From a checkpoint of a small image diffusion model.
Model: 2.29M parameters, 64-pixel images, norm groupnorm, widths [64, 128, 128].
Training: soap at rate 0.002, batches of 128.
Data: trained on aerial photos of the United States (SatlasPretrain), 101725 training examples.
Rows from block 5, named by matrix and row number. Rows with one number belong to one channel. Each number is 50 + 12 x the weight over its row's rms, rounded and kept within 0 to 99. All counts start at 0. After the name is the row's rms in percent of the matrix's.
# convs0: first 3x3 conv (model.mid.2.convs.0.weight, 128x128x3x3, standardized in use), inputs 0-9, a 3x3 kernel for each
# convs1: second 3x3 conv (model.mid.2.convs.1.weight, 128x128x3x3, standardized in use, transposed), outputs 0-9, a 3x3 kernel for each
convs0.63 087:52 39 48 34 51 53 29 55 48 49 51 27 50 49 62 50 38 37 49 57 50 47 59 47 51 50 48 53 38 55 50 55 82 50 41 50 50 48 44 52 50 54 58 50 46 49 50 49 51 49 49 52 49 43 44 44 59 50 54 53 46 49 37 49 51 49 26 51 52 28 49 27 58 51 49 58 54 42 48 50 35 44 36 49 46 54 32 48 68 51
convs1.63 127:49 48 52 50 50 50 51 50 52 51 49 49 49 50 47 51 51 48 50 47 50 51 51 50 50 51 51 47 50 49 49 50 50 52 50 50 35 50 50 48 50 49 50 50 50 50 50 50 44 41 52 50 50 51 45 51 47 50 44 50 48 48 51 50 50 51 50 50 50 50 50 50 52 50 52 50 50 50 50 50 50 50 50 51 52 50 47 50 50 48
convs0.64 091:52 66 54 52 66 48 44 31 71 49 38 44 50 30 48 53 44 29 52 51 68 46 36 20 50 44 58 47 69 50 23 38 50 99 53 49 53 52 50 31 55 31 50 50 57 42 50 30 46 63 60 51 54 50 47 50 51 66 35 47 51 52 50 50 75 48 48 44 53 53 45 26 32 51 51 38 32 64 65 50 47 54 50 48 40 53 51 65 53 52
convs1.64 060:47 49 55 47 34 44 54 61 50 53 50 36 58 59 52 74 42 42 32 51 52 52 49 50 46 53 50 59 49 55 47 60 50 47 54 50 50 44 50 60 51 47 50 50 43 53 47 61 51 51 46 69 76 50 51 49 61 52 50 54 48 52 50 65 58 31 50 49 49 49 55 53 53 41 52 50 55 44 50 50 45 38 44 54 44 48 59 52 47 48
convs0.65 078:77 49 56 34 25 50 59 91 16 58 47 48 48 49 52 58 50 59 55 50 53 20 52 54 49 47 56 51 45 51 64 50 52 44 54 50 53 48 54 51 66 39 50 50 44 50 43 37 43 66 49 45 48 50 54 37 52 59 53 37 25 56 52 52 51 58 57 34 47 50 23 66 31 48 56 49 50 46 63 95 35 53 52 54 40 50 50 52 50 65
convs1.65 056:50 47 38 49 49 99 50 53 51 49 53 51 52 61 50 50 50 47 51 49 52 54 50 50 46 49 58 45 48 47 68 50 42 49 50 50 50 53 49 49 48 57 47 51 58 46 47 48 47 28 51 61 53 63 58 46 55 51 50 02 47 50 47 50 50 51 50 50 50 49 49 50 50 57 45 50 49 60 51 34 50 50 49 52 46 50 53 50 55 50
convs0.66 098:45 48 70 33 59 50 35 57 64 33 50 50 49 52 50 51 56 49 43 97 50 51 58 51 48 53 49 54 51 49 50 51 71 53 48 50 63 51 50 50 56 50 42 50 50 99 47 47 45 41 50 76 45 51 15 83 38 48 50 50 50 37 50 49 59 46 42 46 57 51 50 57 50 74 37 54 49 52 60 38 48 50 54 48 50 52 55 50 55 53
convs1.66 081:49 46 50 49 48 62 50 49 51 49 48 52 50 46 50 50 49 50 50 48 49 50 49 50 50 49 50 50 50 47 50 53 50 45 50 50 47 50 50 50 51 51 51 50 51 50 49 50 53 53 50 52 47 50 50 50 50 46 50 50 52 50 50 50 46 50 49 50 55 55 50 50 49 50 49 53 51 50 50 48 50 51 51 50 51 50 50 51 50 51
convs0.67 136:50 50 48 56 50 39 52 72 59 48 44 78 52 41 33 48 55 51 28 54 10 53 53 52 58 49 67 48 55 69 46 40 50 54 49 58 61 31 69 45 61 50 76 46 35 47 49 47 49 38 38 69 49 40 32 82 41 50 46 57 55 47 72 59 45 58 51 30 59 49 51 51 67 26 57 50 45 50 53 40 51 99 56 43 20 41 64 18 50 56
convs1.67 073:54 48 50 54 60 39 48 48 62 43 50 72 43 57 53 49 49 52 36 49 80 55 47 58 66 32 51 40 51 48 59 59 57 25 47 44 50 47 52 71 29 61 50 49 49 54 54 49 55 51 52 53 56 70 41 61 38 50 56 69 53 39 47 56 50 50 59 47 51 48 52 51 53 50 51 51 53 45 31 49 45 50 50 53 49 80 58 50 41 36
convs0.68 153:48 39 51 41 49 52 48 58 50 54 51 49 57 46 46 49 46 55 50 50 55 46 49 51 52 51 50 52 53 53 50 49 47 49 50 45 52 30 49 37 48 52 44 49 55 53 51 51 53 50 55 57 43 43 50 52 50 50 50 50 50 00 94 49 54 49 63 52 74 50 51 50 37 51 41 48 50 53 66 28 58 51 48 44 45 49 51 49 55 49
convs1.68 087:49 52 50 29 42 50 50 47 50 51 51 50 57 49 50 60 50 48 52 52 54 50 42 51 52 49 38 54 48 48 46 49 51 51 45 49 46 50 53 50 54 55 50 52 50 50 49 50 60 47 50 51 52 50 00 75 52 41 48 46 51 49 50 48 50 50 41 50 46 52 50 45 50 50 50 50 52 54 50 57 45 48 50 49 48 56 46 56 50 50
convs0.69 082:22 75 25 50 53 47 49 53 65 54 56 49 58 49 37 49 53 43 47 44 45 42 50 59 70 54 46 26 48 52 42 54 51 55 54 61 38 50 68 48 56 49 66 56 53 38 48 50 02 56 49 61 50 61 56 30 51 48 76 49 50 49 46 08 42 44 61 38 72 51 52 47 58 50 50 81 27 65 40 60 70 36 59 33 72 53 42 52 24 52
convs1.69 070:47 62 48 53 50 49 54 36 50 30 46 50 50 52 52 51 59 51 50 42 44 44 49 53 42 52 50 52 51 50 48 43 52 50 47 49 49 49 51 52 41 52 50 49 56 00 50 54 50 47 50 50 34 99 36 49 50 59 49 47 50 51 48 50 46 46 47 50 60 50 51 52 50 50 52 45 52 46 50 68 46 49 49 55 53 62 48 56 51 49
convs0.70 089:54 49 72 60 51 52 49 46 54 50 42 74 48 49 44 87 55 50 36 40 53 51 50 50 52 88 42 50 50 37 54 35 37 50 49 50 46 58 45 51 51 51 32 37 63 49 50 40 46 45 48 50 35 53 21 51 50 50 51 52 45 39 51 45 73 43 44 47 49 49 25 50 56 51 54 69 48 38 34 40 46 44 53 50 39 51 57 54 50 61
convs1.70 048:59 51 48 40 50 45 38 49 46 52 50 50 49 26 68 50 62 53 80 50 51 49 55 46 49 90 08 49 51 44 49 48 49 49 58 49 49 52 49 50 51 50 49 70 50 50 51 50 50 50 14 48 59 44 50 55 50 54 45 58 45 50 50 49 54 50 54 53 49 23 00 53 48 49 49 40 49 44 49 60 46 73 54 42 46 55 52 49 42 52
convs0.71 105:51 64 15 55 30 57 68 31 52 10 47 56 99 50 47 55 53 76 30 51 57 54 68 70 22 40 47 48 53 65 49 53 14 57 68 55 50 52 53 61 48 49 44 64 50 46 42 51 44 50 55 49 68 51 57 54 66 54 60 45 49 52 33 47 48 52 42 59 58 50 32 50 33 36 54 51 39 41 57 49 94 43 21 33 06 63 50 99 46 53
convs1.71 070:56 70 42 49 50 44 54 41 51 50 56 42 46 49 29 74 53 41 44 50 50 67 50 53 36 56 51 54 36 50 67 40 57 33 50 52 51 40 48 51 50 41 57 49 48 54 50 49 53 83 47 22 47 28 66 54 49 60 50 43 54 43 48 56 50 50 52 50 62 51 51 51 51 47 50 48 55 48 52 45 59 52 49 36 55 45 55 51 55 51
convs0.72 035:42 50 53 32 49 50 31 49 57 47 49 51 40 36 51 49 45 47 50 49 44 50 48 49 46 42 53 49 57 50 50 54 48 50 53 51 50 46 51 49 45 52 45 49 51 99 69 54 99 67 34 81 57 51 46 50 51 47 45 59 53 48 58 52 50 55 49 36 50 49 39 49 51 51 50 51 45 47 46 49 57 50 54 56 46 52 45 36 48 51
convs1.72 312:50 50 50 50 50 50 50 50 50 50 50 50 50 50 50 50 50 50 50 50 50 50 50 50 50 50 50 50 50 50 50 50 50 50 50 50 50 50 50 50 50 50 50 50 50 50 50 50 50 54 50 50 50 50 50 50 50 50 50 50 50 50 50 50 50 50 50 50 50 50 50 50 50 50 50 50 50 50 50 50 50 50 50 50 51 50 50 50 50 50
convs0.73 070:33 46 50 64 49 69 55 55 59 79 64 55 64 57 50 40 48 49 57 42 49 49 50 47 64 49 43 51 50 50 53 50 44 41 48 43 62 47 44 58 79 54 54 50 49 00 37 65 76 52 52 35 37 57 49 48 53 66 54 49 47 52 53 50 42 53 56 51 45 50 54 50 52 41 50 26 34 49 34 45 54 62 46 48 48 50 51 53 42 48
convs1.73 095:49 51 50 55 50 49 50 50 53 41 51 50 50 49 48 51 50 50 50 50 47 50 50 50 49 50 50 50 50 51 50 47 54 51 50 50 49 52 50 50 50 51 50 50 50 73 53 51 50 52 49 50 49 99 49 48 53 50 50 51 49 49 50 47 49 50 44 50 50 50 53 50 50 51 50 52 60 51 47 47 50 50 46 49 50 51 50 50 51 50
convs0.74 108:50 44 50 74 43 52 63 22 73 47 61 51 50 31 51 54 47 61 51 55 50 51 56 55 50 51 45 49 57 49 49 51 50 52 53 47 13 50 48 55 51 48 51 48 60 45 46 52 00 55 74 44 47 48 00 53 53 51 53 50 51 46 49 52 77 50 49 51 58 43 39 47 53 59 57 48 52 50 50 50 37 09 50 48 50 47 44 48 55 51
convs1.74 108:48 50 49 54 50 51 51 48 49 47 45 49 51 50 47 48 50 51 50 51 53 50 48 50 50 50 50 50 51 53 48 51 51 53 50 38 15 50 49 00 54 49 50 51 50 50 50 50 50 52 52 53 54 49 51 50 50 51 49 48 52 49 99 50 52 45 50 50 49 47 50 50 51 50 50 48 52 48 52 54 52 41 39 50 48 48 50 50 46 50
convs0.75 140:50 49 50 41 46 51 47 60 50 39 41 47 55 43 44 40 55 50 46 50 52 52 59 52 51 50 46 12 50 50 43 51 49 49 50 47 21 41 47 53 42 57 45 46 57 39 47 50 51 46 50 40 52 50 69 33 48 45 43 52 58 69 50 49 57 57 51 40 48 41 51 45 46 71 66 45 47 35 49 52 48 50 47 50 91 57 50 39 53 18
convs1.75 076:44 14 59 46 49 58 54 47 30 51 49 55 69 44 45 37 45 50 36 57 53 50 57 50 51 56 38 41 61 43 42 51 59 49 51 55 55 59 47 38 49 39 57 49 59 48 63 49 50 53 48 50 47 55 56 49 49 43 48 50 54 57 49 51 47 52 50 51 50 53 44 39 61 52 48 52 65 55 50 50 48 54 55 69 46 51 50 55 46 46
convs0.76 119:36 50 65 53 29 01 63 52 49 76 36 48 38 50 45 52 48 50 51 49 52 56 48 46 49 44 40 37 50 32 52 51 51 52 58 52 50 56 47 34 47 81 50 55 53 00 48 54 59 53 31 47 46 80 49 54 63 51 50 46 49 50 51 50 44 51 40 50 58 36 34 53 49 52 54 50 53 50 53 50 51 54 51 44 48 50 58 50 48 42
convs1.76 069:50 54 49 52 52 51 50 51 51 47 52 51 50 50 56 50 45 33 50 50 50 51 50 50 51 49 50 49 50 52 55 50 50 50 53 50 48 50 50 50 51 50 50 50 50 42 48 50 51 50 99 50 50 49 51 49 49 54 52 50 64 50 50 49 49 51 50 53 49 50 56 46 48 44 46 53 50 50 45 53 50 50 51 50 52 51 51 51 50 53
convs0.77 071:42 26 45 69 56 50 41 51 51 51 49 52 52 43 45 58 65 48 47 50 60 52 51 56 44 69 52 55 52 62 50 48 50 63 60 51 50 54 49 62 54 45 57 49 50 52 04 58 50 38 28 49 52 56 57 50 44 78 35 37 58 51 64 27 51 54 49 50 57 65 23 54 67 45 67 28 56 34 54 46 65 54 54 45 47 47 51 55 50 53
convs1.77 057:43 51 52 50 50 52 48 60 52 61 41 48 46 50 37 48 56 51 44 53 52 48 30 54 50 50 73 43 57 46 43 62 59 49 50 50 66 44 56 48 47 21 42 29 45 47 58 37 68 48 43 50 61 51 50 67 14 59 52 48 45 51 59 50 50 50 49 51 53 47 52 50 43 50 37 50 43 50 30 50 42 49 48 51 40 51 56 52 49 60
convs0.78 070:07 48 55 57 58 49 68 71 47 46 49 51 36 43 29 75 46 43 41 40 52 60 55 53 52 78 49 85 47 52 41 38 50 47 51 49 36 55 52 46 44 49 65 52 24 37 52 40 52 47 50 47 38 46 27 33 69 63 55 37 59 73 51 57 80 81 53 43 55 38 55 45 58 51 50 52 50 41 48 56 35 50 51 41 42 52 41 53 55 53
convs1.78 089:48 50 50 50 53 79 38 49 50 50 51 46 50 50 48 48 51 50 85 51 54 50 49 42 49 26 50 53 50 50 53 63 53 42 54 51 50 48 52 52 52 51 50 49 49 51 51 49 00 64 39 44 72 80 51 37 50 65 50 51 50 53 52 50 54 60 46 41 50 48 51 66 50 50 24 62 63 68 44 51 48 46 43 47 53 52 51 48 50 52
convs0.79 113:54 48 40 37 58 60 74 47 44 50 34 52 70 35 64 41 58 45 42 50 55 51 56 60 48 58 50 54 47 19 50 72 45 52 48 54 21 28 48 58 50 71 53 36 65 32 54 55 35 38 53 53 39 51 35 48 17 44 46 58 55 30 59 71 52 37 71 50 52 11 55 56 55 48 28 45 41 51 53 45 54 37 45 49 49 51 48 46 66 67
convs1.79 074:34 49 29 61 50 44 50 47 50 53 21 43 57 51 53 36 63 51 50 28 50 40 42 20 52 37 71 52 47 50 27 41 51 60 60 50 60 72 15 49 50 50 44 48 52 58 40 28 58 00 49 48 39 59 32 58 61 42 52 39 75 42 52 50 36 54 54 50 52 55 52 64 48 47 17 53 50 77 50 50 50 52 31 39 51 48 50 49 43 53
convs0.80 110:61 42 50 49 48 44 55 50 47 62 35 37 35 79 49 43 44 55 49 52 54 44 53 33 70 50 59 51 53 50 59 61 54 49 50 54 51 59 50 52 49 52 45 53 50 45 45 65 52 51 50 65 41 51 53 49 61 57 74 30 29 47 45 50 52 44 51 84 53 45 53 47 52 54 52 49 50 51 35 50 50 44 40 78 46 50 44 49 64 50
convs1.80 062:40 57 56 49 56 51 50 50 49 50 50 50 49 50 58 49 50 50 50 46 38 55 48 52 49 48 50 49 54 62 51 55 51 49 50 50 52 51 24 59 50 50 50 50 50 46 66 49 53 40 36 00 99 47 48 47 55 55 50 51 50 52 49 52 51 50 55 50 50 50 53 55 47 51 99 55 52 55 51 31 48 51 50 52 62 52 49 46 46 49