config = dict(
    image_size=64,
    horizontal_flip=True,
    arch='unet',
    hidden_act='elu',
    widths=[64, 128, 128],
    init='torch_default',
    optimizer='soap',
    precondition_frequency=20,
    max_steps=16200,
    final_lr_fraction=0.01,
    warmup_steps=480,
)
Rows from block 6, named by matrix and row number. Each number is 200 + 30 x the weight over its row's rms, rounded and kept within 0 to 999. All counts start at 0. After the name is the row's rms in percent of the matrix's.
# short0: shortcut pointwise conv (model.decb.0.0.short.0.weight, 128x256x1x1, standardized in use), inputs 0-127
short0.7,126,200,198,200,197,200,201,199,202,200,201,200,200,198,0,200,199,200,200,199,200,186,200,200,200,198,200,200,200,203,200,200,200,199,200,198,197,200,201,199,200,206,199,200,200,200,200,347,209,200,201,210,471,200,207,200,199,197,200,201,200,199,199,200,200,200,201,200,200,227,201,202,201,200,200,200,200,200,201,200,200,202,201,200,200,199,200,201,202,201,200,200,200,199,200,199,200,200,200,200,200,200,200,200,201,200,200,200,201,215,201,200,199,200,200,198,200,202,200,200,200,200,200,202,200,201,204,199,201
short0.8,120,200,199,200,200,200,200,201,200,200,202,200,200,201,146,196,199,201,199,200,193,199,199,199,200,200,202,198,200,200,196,200,200,201,200,201,200,200,200,197,200,200,199,200,198,200,199,200,200,198,200,199,200,200,199,207,201,200,200,200,200,200,202,201,200,201,200,201,200,200,199,199,199,201,200,219,200,198,201,200,198,197,198,200,199,191,200,196,199,199,200,198,200,200,200,199,198,200,201,199,201,200,200,200,200,672,200,200,210,200,200,200,202,201,201,198,201,200,200,201,204,200,200,200,200,200,201,201,200
short0.9,183,207,196,200,199,199,201,200,200,200,201,200,197,199,200,198,198,200,200,200,200,200,200,200,200,202,200,198,200,200,199,200,199,200,199,200,200,204,199,204,200,200,200,200,200,200,200,200,198,200,200,200,200,200,199,200,200,199,154,201,200,197,200,200,200,200,200,199,198,200,162,200,200,201,200,200,200,200,200,200,199,201,200,200,200,199,200,200,200,199,198,200,665,195,198,201,200,200,200,200,200,201,199,197,200,200,200,200,200,201,200,199,200,200,197,201,201,200,200,198,200,200,200,198,200,200,200,200,200
short0.10,067,202,198,200,119,200,201,202,202,199,203,200,200,199,200,203,196,200,199,200,200,199,196,200,195,210,200,198,197,200,201,199,199,200,200,200,204,200,202,200,200,194,200,199,204,200,200,198,201,200,200,202,546,200,207,200,200,200,200,201,200,200,200,201,200,200,197,200,200,199,200,200,205,201,199,200,200,200,200,201,204,196,183,202,199,200,204,200,194,198,198,205,200,204,200,200,201,200,198,200,200,200,201,202,199,200,200,198,200,203,199,216,200,200,200,144,202,201,198,196,199,200,197,195,198,186,196,200,201
short0.11,080,200,198,200,197,202,200,201,204,198,199,201,195,200,650,200,201,199,201,200,199,185,200,198,199,210,196,197,196,309,197,201,199,200,198,200,200,200,195,199,199,195,201,197,199,200,199,200,201,198,195,201,200,201,195,201,199,199,200,197,199,196,200,202,200,200,199,198,198,200,182,200,198,199,200,199,199,201,201,201,200,200,201,199,197,203,198,200,198,200,201,198,199,199,200,199,199,199,200,198,199,197,200,200,189,200,200,198,198,201,201,200,199,202,199,200,203,200,200,200,201,199,201,200,200,197,196,199,202
short0.12,167,200,200,200,201,203,201,199,200,200,201,199,201,200,200,198,200,200,201,201,200,206,200,200,200,200,201,200,200,200,199,201,200,200,200,200,200,187,199,200,148,205,200,200,200,572,200,201,201,200,200,202,200,200,200,200,201,200,200,199,200,200,200,200,200,200,200,200,200,199,196,201,200,199,200,200,200,202,200,200,202,200,205,200,200,200,200,200,199,200,199,200,200,200,200,200,452,199,202,199,200,200,200,200,201,200,200,200,200,200,200,200,200,201,200,198,200,200,200,200,200,200,200,200,200,201,200,201,200
short0.14,066,198,201,187,200,199,199,198,198,200,201,200,200,200,200,194,201,200,195,196,201,202,202,195,200,200,196,200,197,191,197,200,199,201,197,197,200,200,202,199,200,223,200,204,199,199,197,200,201,200,205,194,141,199,203,200,197,199,199,198,199,200,198,196,202,195,197,200,200,202,205,198,200,203,201,200,197,204,187,199,209,203,197,199,198,194,199,200,200,195,200,202,0,200,0,200,200,198,200,195,204,201,197,205,201,200,202,203,205,199,207,201,200,198,203,201,201,200,196,199,201,199,199,201,199,212,197,203,201
short0.15,037,201,206,192,204,191,204,200,219,202,200,210,189,199,200,194,199,200,198,194,202,184,197,201,200,199,199,195,197,198,196,197,201,201,202,195,200,201,196,186,200,204,198,190,198,200,200,200,194,195,181,206,0,203,188,204,199,195,204,208,200,202,198,201,197,200,200,200,205,201,197,201,202,196,200,200,200,197,200,212,198,192,194,199,200,200,198,201,205,196,201,203,200,195,200,198,202,201,204,201,198,198,201,200,199,200,201,201,196,211,189,197,200,191,200,203,201,200,199,202,203,195,203,199,200,196,198,198,198
short0.16,037,200,200,200,200,187,201,0,200,200,200,237,200,198,200,200,217,200,200,200,199,200,199,199,200,201,199,200,200,200,201,200,200,201,201,200,200,200,200,198,200,197,200,223,199,200,199,200,0,198,197,198,200,200,199,200,199,200,200,200,201,206,205,202,200,200,200,200,200,200,201,200,203,199,200,200,200,200,223,200,200,200,203,201,200,200,200,200,204,200,207,200,200,200,200,207,200,207,200,200,200,200,200,201,201,200,200,202,200,212,204,205,200,201,200,201,207,199,199,200,213,206,200,204,203,200,212,203,200
short0.17,048,203,198,200,199,201,208,193,197,200,199,197,202,200,643,204,197,207,199,197,199,193,200,201,199,201,197,199,200,199,201,200,199,203,201,200,204,205,200,197,200,200,202,200,200,200,200,200,203,199,200,199,200,201,200,199,199,199,197,199,201,200,200,201,203,199,189,200,200,200,202,199,200,201,199,200,200,199,195,199,198,200,200,200,200,197,200,197,197,197,198,201,200,197,198,199,200,197,200,200,200,201,201,199,205,200,204,200,200,202,198,197,196,204,200,200,201,199,197,200,200,197,201,204,202,212,200,201,201
short0.18,068,200,204,200,200,203,199,202,200,196,203,198,201,200,200,201,200,198,198,200,201,200,203,201,205,203,202,200,202,199,201,202,198,200,200,201,186,200,198,195,200,199,200,200,199,0,200,200,195,199,198,199,200,198,201,200,200,194,200,199,202,193,200,201,199,200,202,201,200,197,201,199,191,199,200,200,201,200,200,201,201,197,201,200,200,195,197,197,197,200,199,200,200,200,200,208,200,200,197,200,195,199,196,199,194,200,196,199,193,201,200,197,197,200,187,200,199,199,201,201,195,200,200,199,202,206,200,200,202
short0.20,072,200,201,200,203,196,204,198,200,198,200,198,202,200,200,194,200,199,200,197,200,200,201,199,199,200,200,199,200,199,200,199,199,200,199,196,200,200,200,200,200,198,202,199,198,200,201,201,197,200,208,200,200,201,200,195,196,199,200,203,200,197,200,205,200,200,200,204,201,200,202,200,200,200,200,200,201,202,207,200,202,202,199,200,200,200,199,201,201,200,198,199,200,202,201,201,200,199,200,200,199,194,199,199,203,200,187,200,202,199,200,201,201,200,202,201,201,197,201,204,200,199,200,207,200,204,200,200,200
short0.21,069,198,200,200,200,201,198,195,196,200,199,200,196,201,200,198,200,194,201,196,200,198,207,197,200,201,201,200,200,205,206,200,209,199,198,201,200,200,198,200,200,201,197,201,198,200,200,200,198,199,201,200,200,198,200,200,199,202,241,200,198,200,200,200,199,199,196,199,200,196,198,200,200,200,199,200,201,201,200,200,199,201,199,200,200,198,198,197,201,197,200,200,200,200,0,201,198,202,200,200,200,200,198,201,170,200,200,200,201,202,200,200,201,202,211,109,202,200,200,200,196,198,201,200,201,198,200,201,201
short0.22,053,198,202,198,197,198,199,201,200,201,200,200,195,204,0,196,199,198,201,201,200,206,202,201,194,199,204,201,200,202,200,200,201,201,185,200,209,200,200,196,199,194,199,200,203,208,201,178,202,201,209,201,200,199,203,200,200,201,202,200,201,200,199,195,201,200,201,200,199,200,199,200,202,201,200,200,200,200,200,200,198,200,206,199,198,201,200,200,196,199,200,201,229,201,200,205,200,203,200,201,200,205,196,200,199,200,200,201,209,203,203,203,200,199,206,199,199,201,204,200,203,200,199,206,199,200,196,197,199
short0.23,046,200,200,200,0,200,199,213,200,200,200,200,200,200,200,200,200,202,200,200,200,200,198,199,200,200,201,200,200,198,200,200,200,201,200,201,367,201,200,200,200,200,200,200,200,200,200,200,194,198,200,200,200,202,200,200,200,200,203,200,200,200,200,200,200,200,200,200,200,201,197,200,202,200,200,200,200,199,200,200,197,201,200,200,200,201,200,201,201,198,200,200,200,200,200,199,200,200,201,200,200,200,200,200,203,200,200,200,197,198,193,200,200,200,199,201,200,201,200,200,200,200,200,200,200,199,199,203,200
short0.25,030,198,202,199,198,201,202,200,199,195,202,205,199,193,200,203,213,191,199,199,200,204,210,200,201,200,198,197,206,198,201,200,200,197,196,201,206,198,199,204,201,213,197,198,199,216,210,202,197,203,219,201,200,195,202,189,197,201,199,200,199,200,200,204,209,199,200,208,198,199,170,199,214,198,198,200,203,198,203,200,207,200,203,200,204,198,198,200,201,201,201,199,0,204,200,200,199,202,197,199,202,201,196,198,201,200,204,200,230,205,200,203,200,197,207,200,201,200,199,199,200,204,201,203,201,212,199,198,200
short0.26,062,200,197,198,201,200,200,198,190,208,194,202,200,200,200,199,200,199,197,196,200,199,203,200,201,196,198,200,198,213,205,199,206,201,201,200,203,200,200,207,200,217,194,201,200,200,200,0,193,200,200,204,200,194,214,201,200,201,199,203,198,199,189,203,201,198,197,199,201,200,201,202,197,200,200,200,200,199,197,200,195,202,195,200,202,196,202,197,201,199,202,203,200,200,200,201,199,200,200,200,200,198,200,203,210,200,202,206,203,199,200,204,201,199,198,199,200,200,203,200,202,199,202,206,197,204,200,201,194
short0.27,038,202,201,203,202,199,204,198,206,200,202,202,198,193,200,197,211,203,200,200,190,191,196,200,202,200,199,191,202,183,211,200,177,196,197,203,204,415,191,201,198,195,197,197,211,200,206,200,200,208,203,199,226,199,191,198,197,201,51,192,201,190,202,198,200,200,200,210,201,201,202,208,202,198,204,200,202,200,204,203,216,200,196,213,200,191,201,215,198,202,195,193,202,203,214,201,200,200,208,200,204,204,200,201,193,200,189,203,200,193,200,198,197,196,197,199,197,202,198,199,199,198,200,205,204,204,199,200,200
short0.28,056,203,200,199,205,199,200,202,200,203,200,201,201,196,190,199,200,200,194,205,197,189,200,200,200,200,200,200,198,125,200,198,199,203,200,201,201,200,201,205,200,196,200,200,202,200,197,201,200,193,198,202,81,202,205,205,199,201,200,204,199,200,201,199,189,199,199,201,200,194,202,200,200,200,199,603,197,199,198,200,201,200,201,203,197,201,200,199,203,195,207,198,200,202,200,206,200,200,196,199,199,201,200,200,199,200,201,200,201,197,198,200,198,200,198,205,200,199,195,195,201,200,200,203,203,203,202,201,200
short0.29,032,200,199,166,197,199,200,193,198,209,201,204,205,201,203,201,197,187,195,201,197,192,199,190,200,198,202,202,200,84,209,195,201,204,196,200,185,200,200,201,200,196,201,200,205,200,196,200,194,202,203,191,200,201,200,204,195,189,200,200,199,200,196,197,201,196,195,195,198,201,196,191,200,204,199,200,198,200,203,200,208,201,195,189,200,196,195,197,202,203,200,210,200,214,200,201,200,196,200,196,198,198,202,207,200,0,182,192,207,200,203,198,202,195,208,211,200,200,196,199,197,202,199,201,199,209,205,197,203
short0.30,029,222,201,194,184,201,202,202,195,198,195,201,202,199,200,200,189,199,195,196,193,210,202,198,200,202,201,200,200,206,206,200,200,200,210,200,198,200,199,201,200,211,207,206,200,201,193,201,195,204,208,198,200,206,208,201,183,200,200,202,201,203,199,210,201,201,199,202,201,202,182,200,200,202,194,200,200,200,199,200,201,203,202,200,201,193,205,202,212,200,199,200,200,202,203,202,200,201,214,200,203,203,207,205,213,200,196,208,207,201,200,205,200,202,217,197,198,215,201,203,207,197,205,201,205,201,200,202,204
short0.31,040,200,194,201,200,200,216,195,195,201,196,199,167,198,283,193,200,199,205,197,179,201,188,200,199,203,206,192,200,231,199,198,203,196,193,200,207,253,199,200,200,189,200,200,200,200,201,196,209,213,204,200,200,202,196,198,201,201,0,202,200,165,200,200,185,187,205,195,201,195,202,202,199,202,201,200,200,189,200,200,186,209,203,197,201,201,195,198,202,199,197,201,200,190,200,202,349,205,200,200,199,199,197,196,199,144,195,200,205,200,201,200,197,205,197,305,201,200,207,209,198,202,201,200,204,206,198,207,199
short0.33,041,201,202,196,195,200,200,203,202,191,199,201,201,200,414,204,204,198,205,207,202,202,200,206,200,194,199,194,201,228,193,201,197,209,200,202,201,200,200,195,200,202,197,198,202,0,203,199,202,198,198,199,200,210,201,201,198,198,200,211,197,203,201,196,201,202,201,200,202,200,200,200,200,200,212,200,191,206,203,203,199,199,213,209,198,201,201,201,200,200,199,189,200,212,200,204,200,196,202,201,201,199,197,193,199,200,201,200,189,205,201,199,198,201,198,194,199,200,203,201,201,202,203,197,201,201,200,201,203
short0.34,158,200,200,199,210,201,200,203,202,199,200,199,200,200,200,200,199,203,200,206,200,214,205,200,210,200,210,200,202,200,201,201,200,200,202,200,200,200,199,200,200,199,200,200,200,200,200,200,193,200,199,200,0,200,199,200,204,200,200,200,200,207,200,200,202,201,200,203,201,200,200,200,197,200,200,200,200,200,200,200,200,200,200,201,200,200,200,200,198,201,201,200,200,200,200,203,200,200,200,204,200,200,200,201,199,200,200,201,200,199,197,199,200,200,200,243,199,200,200,201,200,199,201,199,200,200,200,200,200
short0.35,130,202,200,200,205,200,200,200,200,199,200,200,199,203,0,204,207,198,203,200,199,200,195,200,199,200,201,200,200,180,199,200,200,200,200,200,206,189,200,199,421,201,200,200,201,200,200,200,200,199,197,201,200,198,199,200,202,204,200,200,197,200,200,200,202,201,200,204,200,200,200,200,200,199,200,220,200,201,201,202,200,198,202,201,200,204,199,199,200,201,202,200,97,199,200,200,203,200,201,200,198,199,199,200,199,200,202,200,200,200,201,200,200,203,210,201,201,199,201,201,195,200,196,201,201,201,200,200,201
short0.36,167,200,198,198,197,200,201,200,200,200,201,200,200,199,673,200,200,199,200,200,202,208,200,200,200,199,200,200,192,201,200,200,200,201,200,197,198,199,200,200,200,200,200,199,200,200,200,200,199,200,200,200,200,200,200,200,200,200,200,201,200,200,200,200,199,200,200,198,199,200,203,201,200,201,200,200,201,200,197,200,201,198,200,200,200,200,202,194,200,200,202,200,200,200,200,200,198,200,200,200,200,199,198,200,199,200,200,199,200,201,200,200,200,201,200,200,200,200,200,200,200,200,200,193,200,201,200,200,200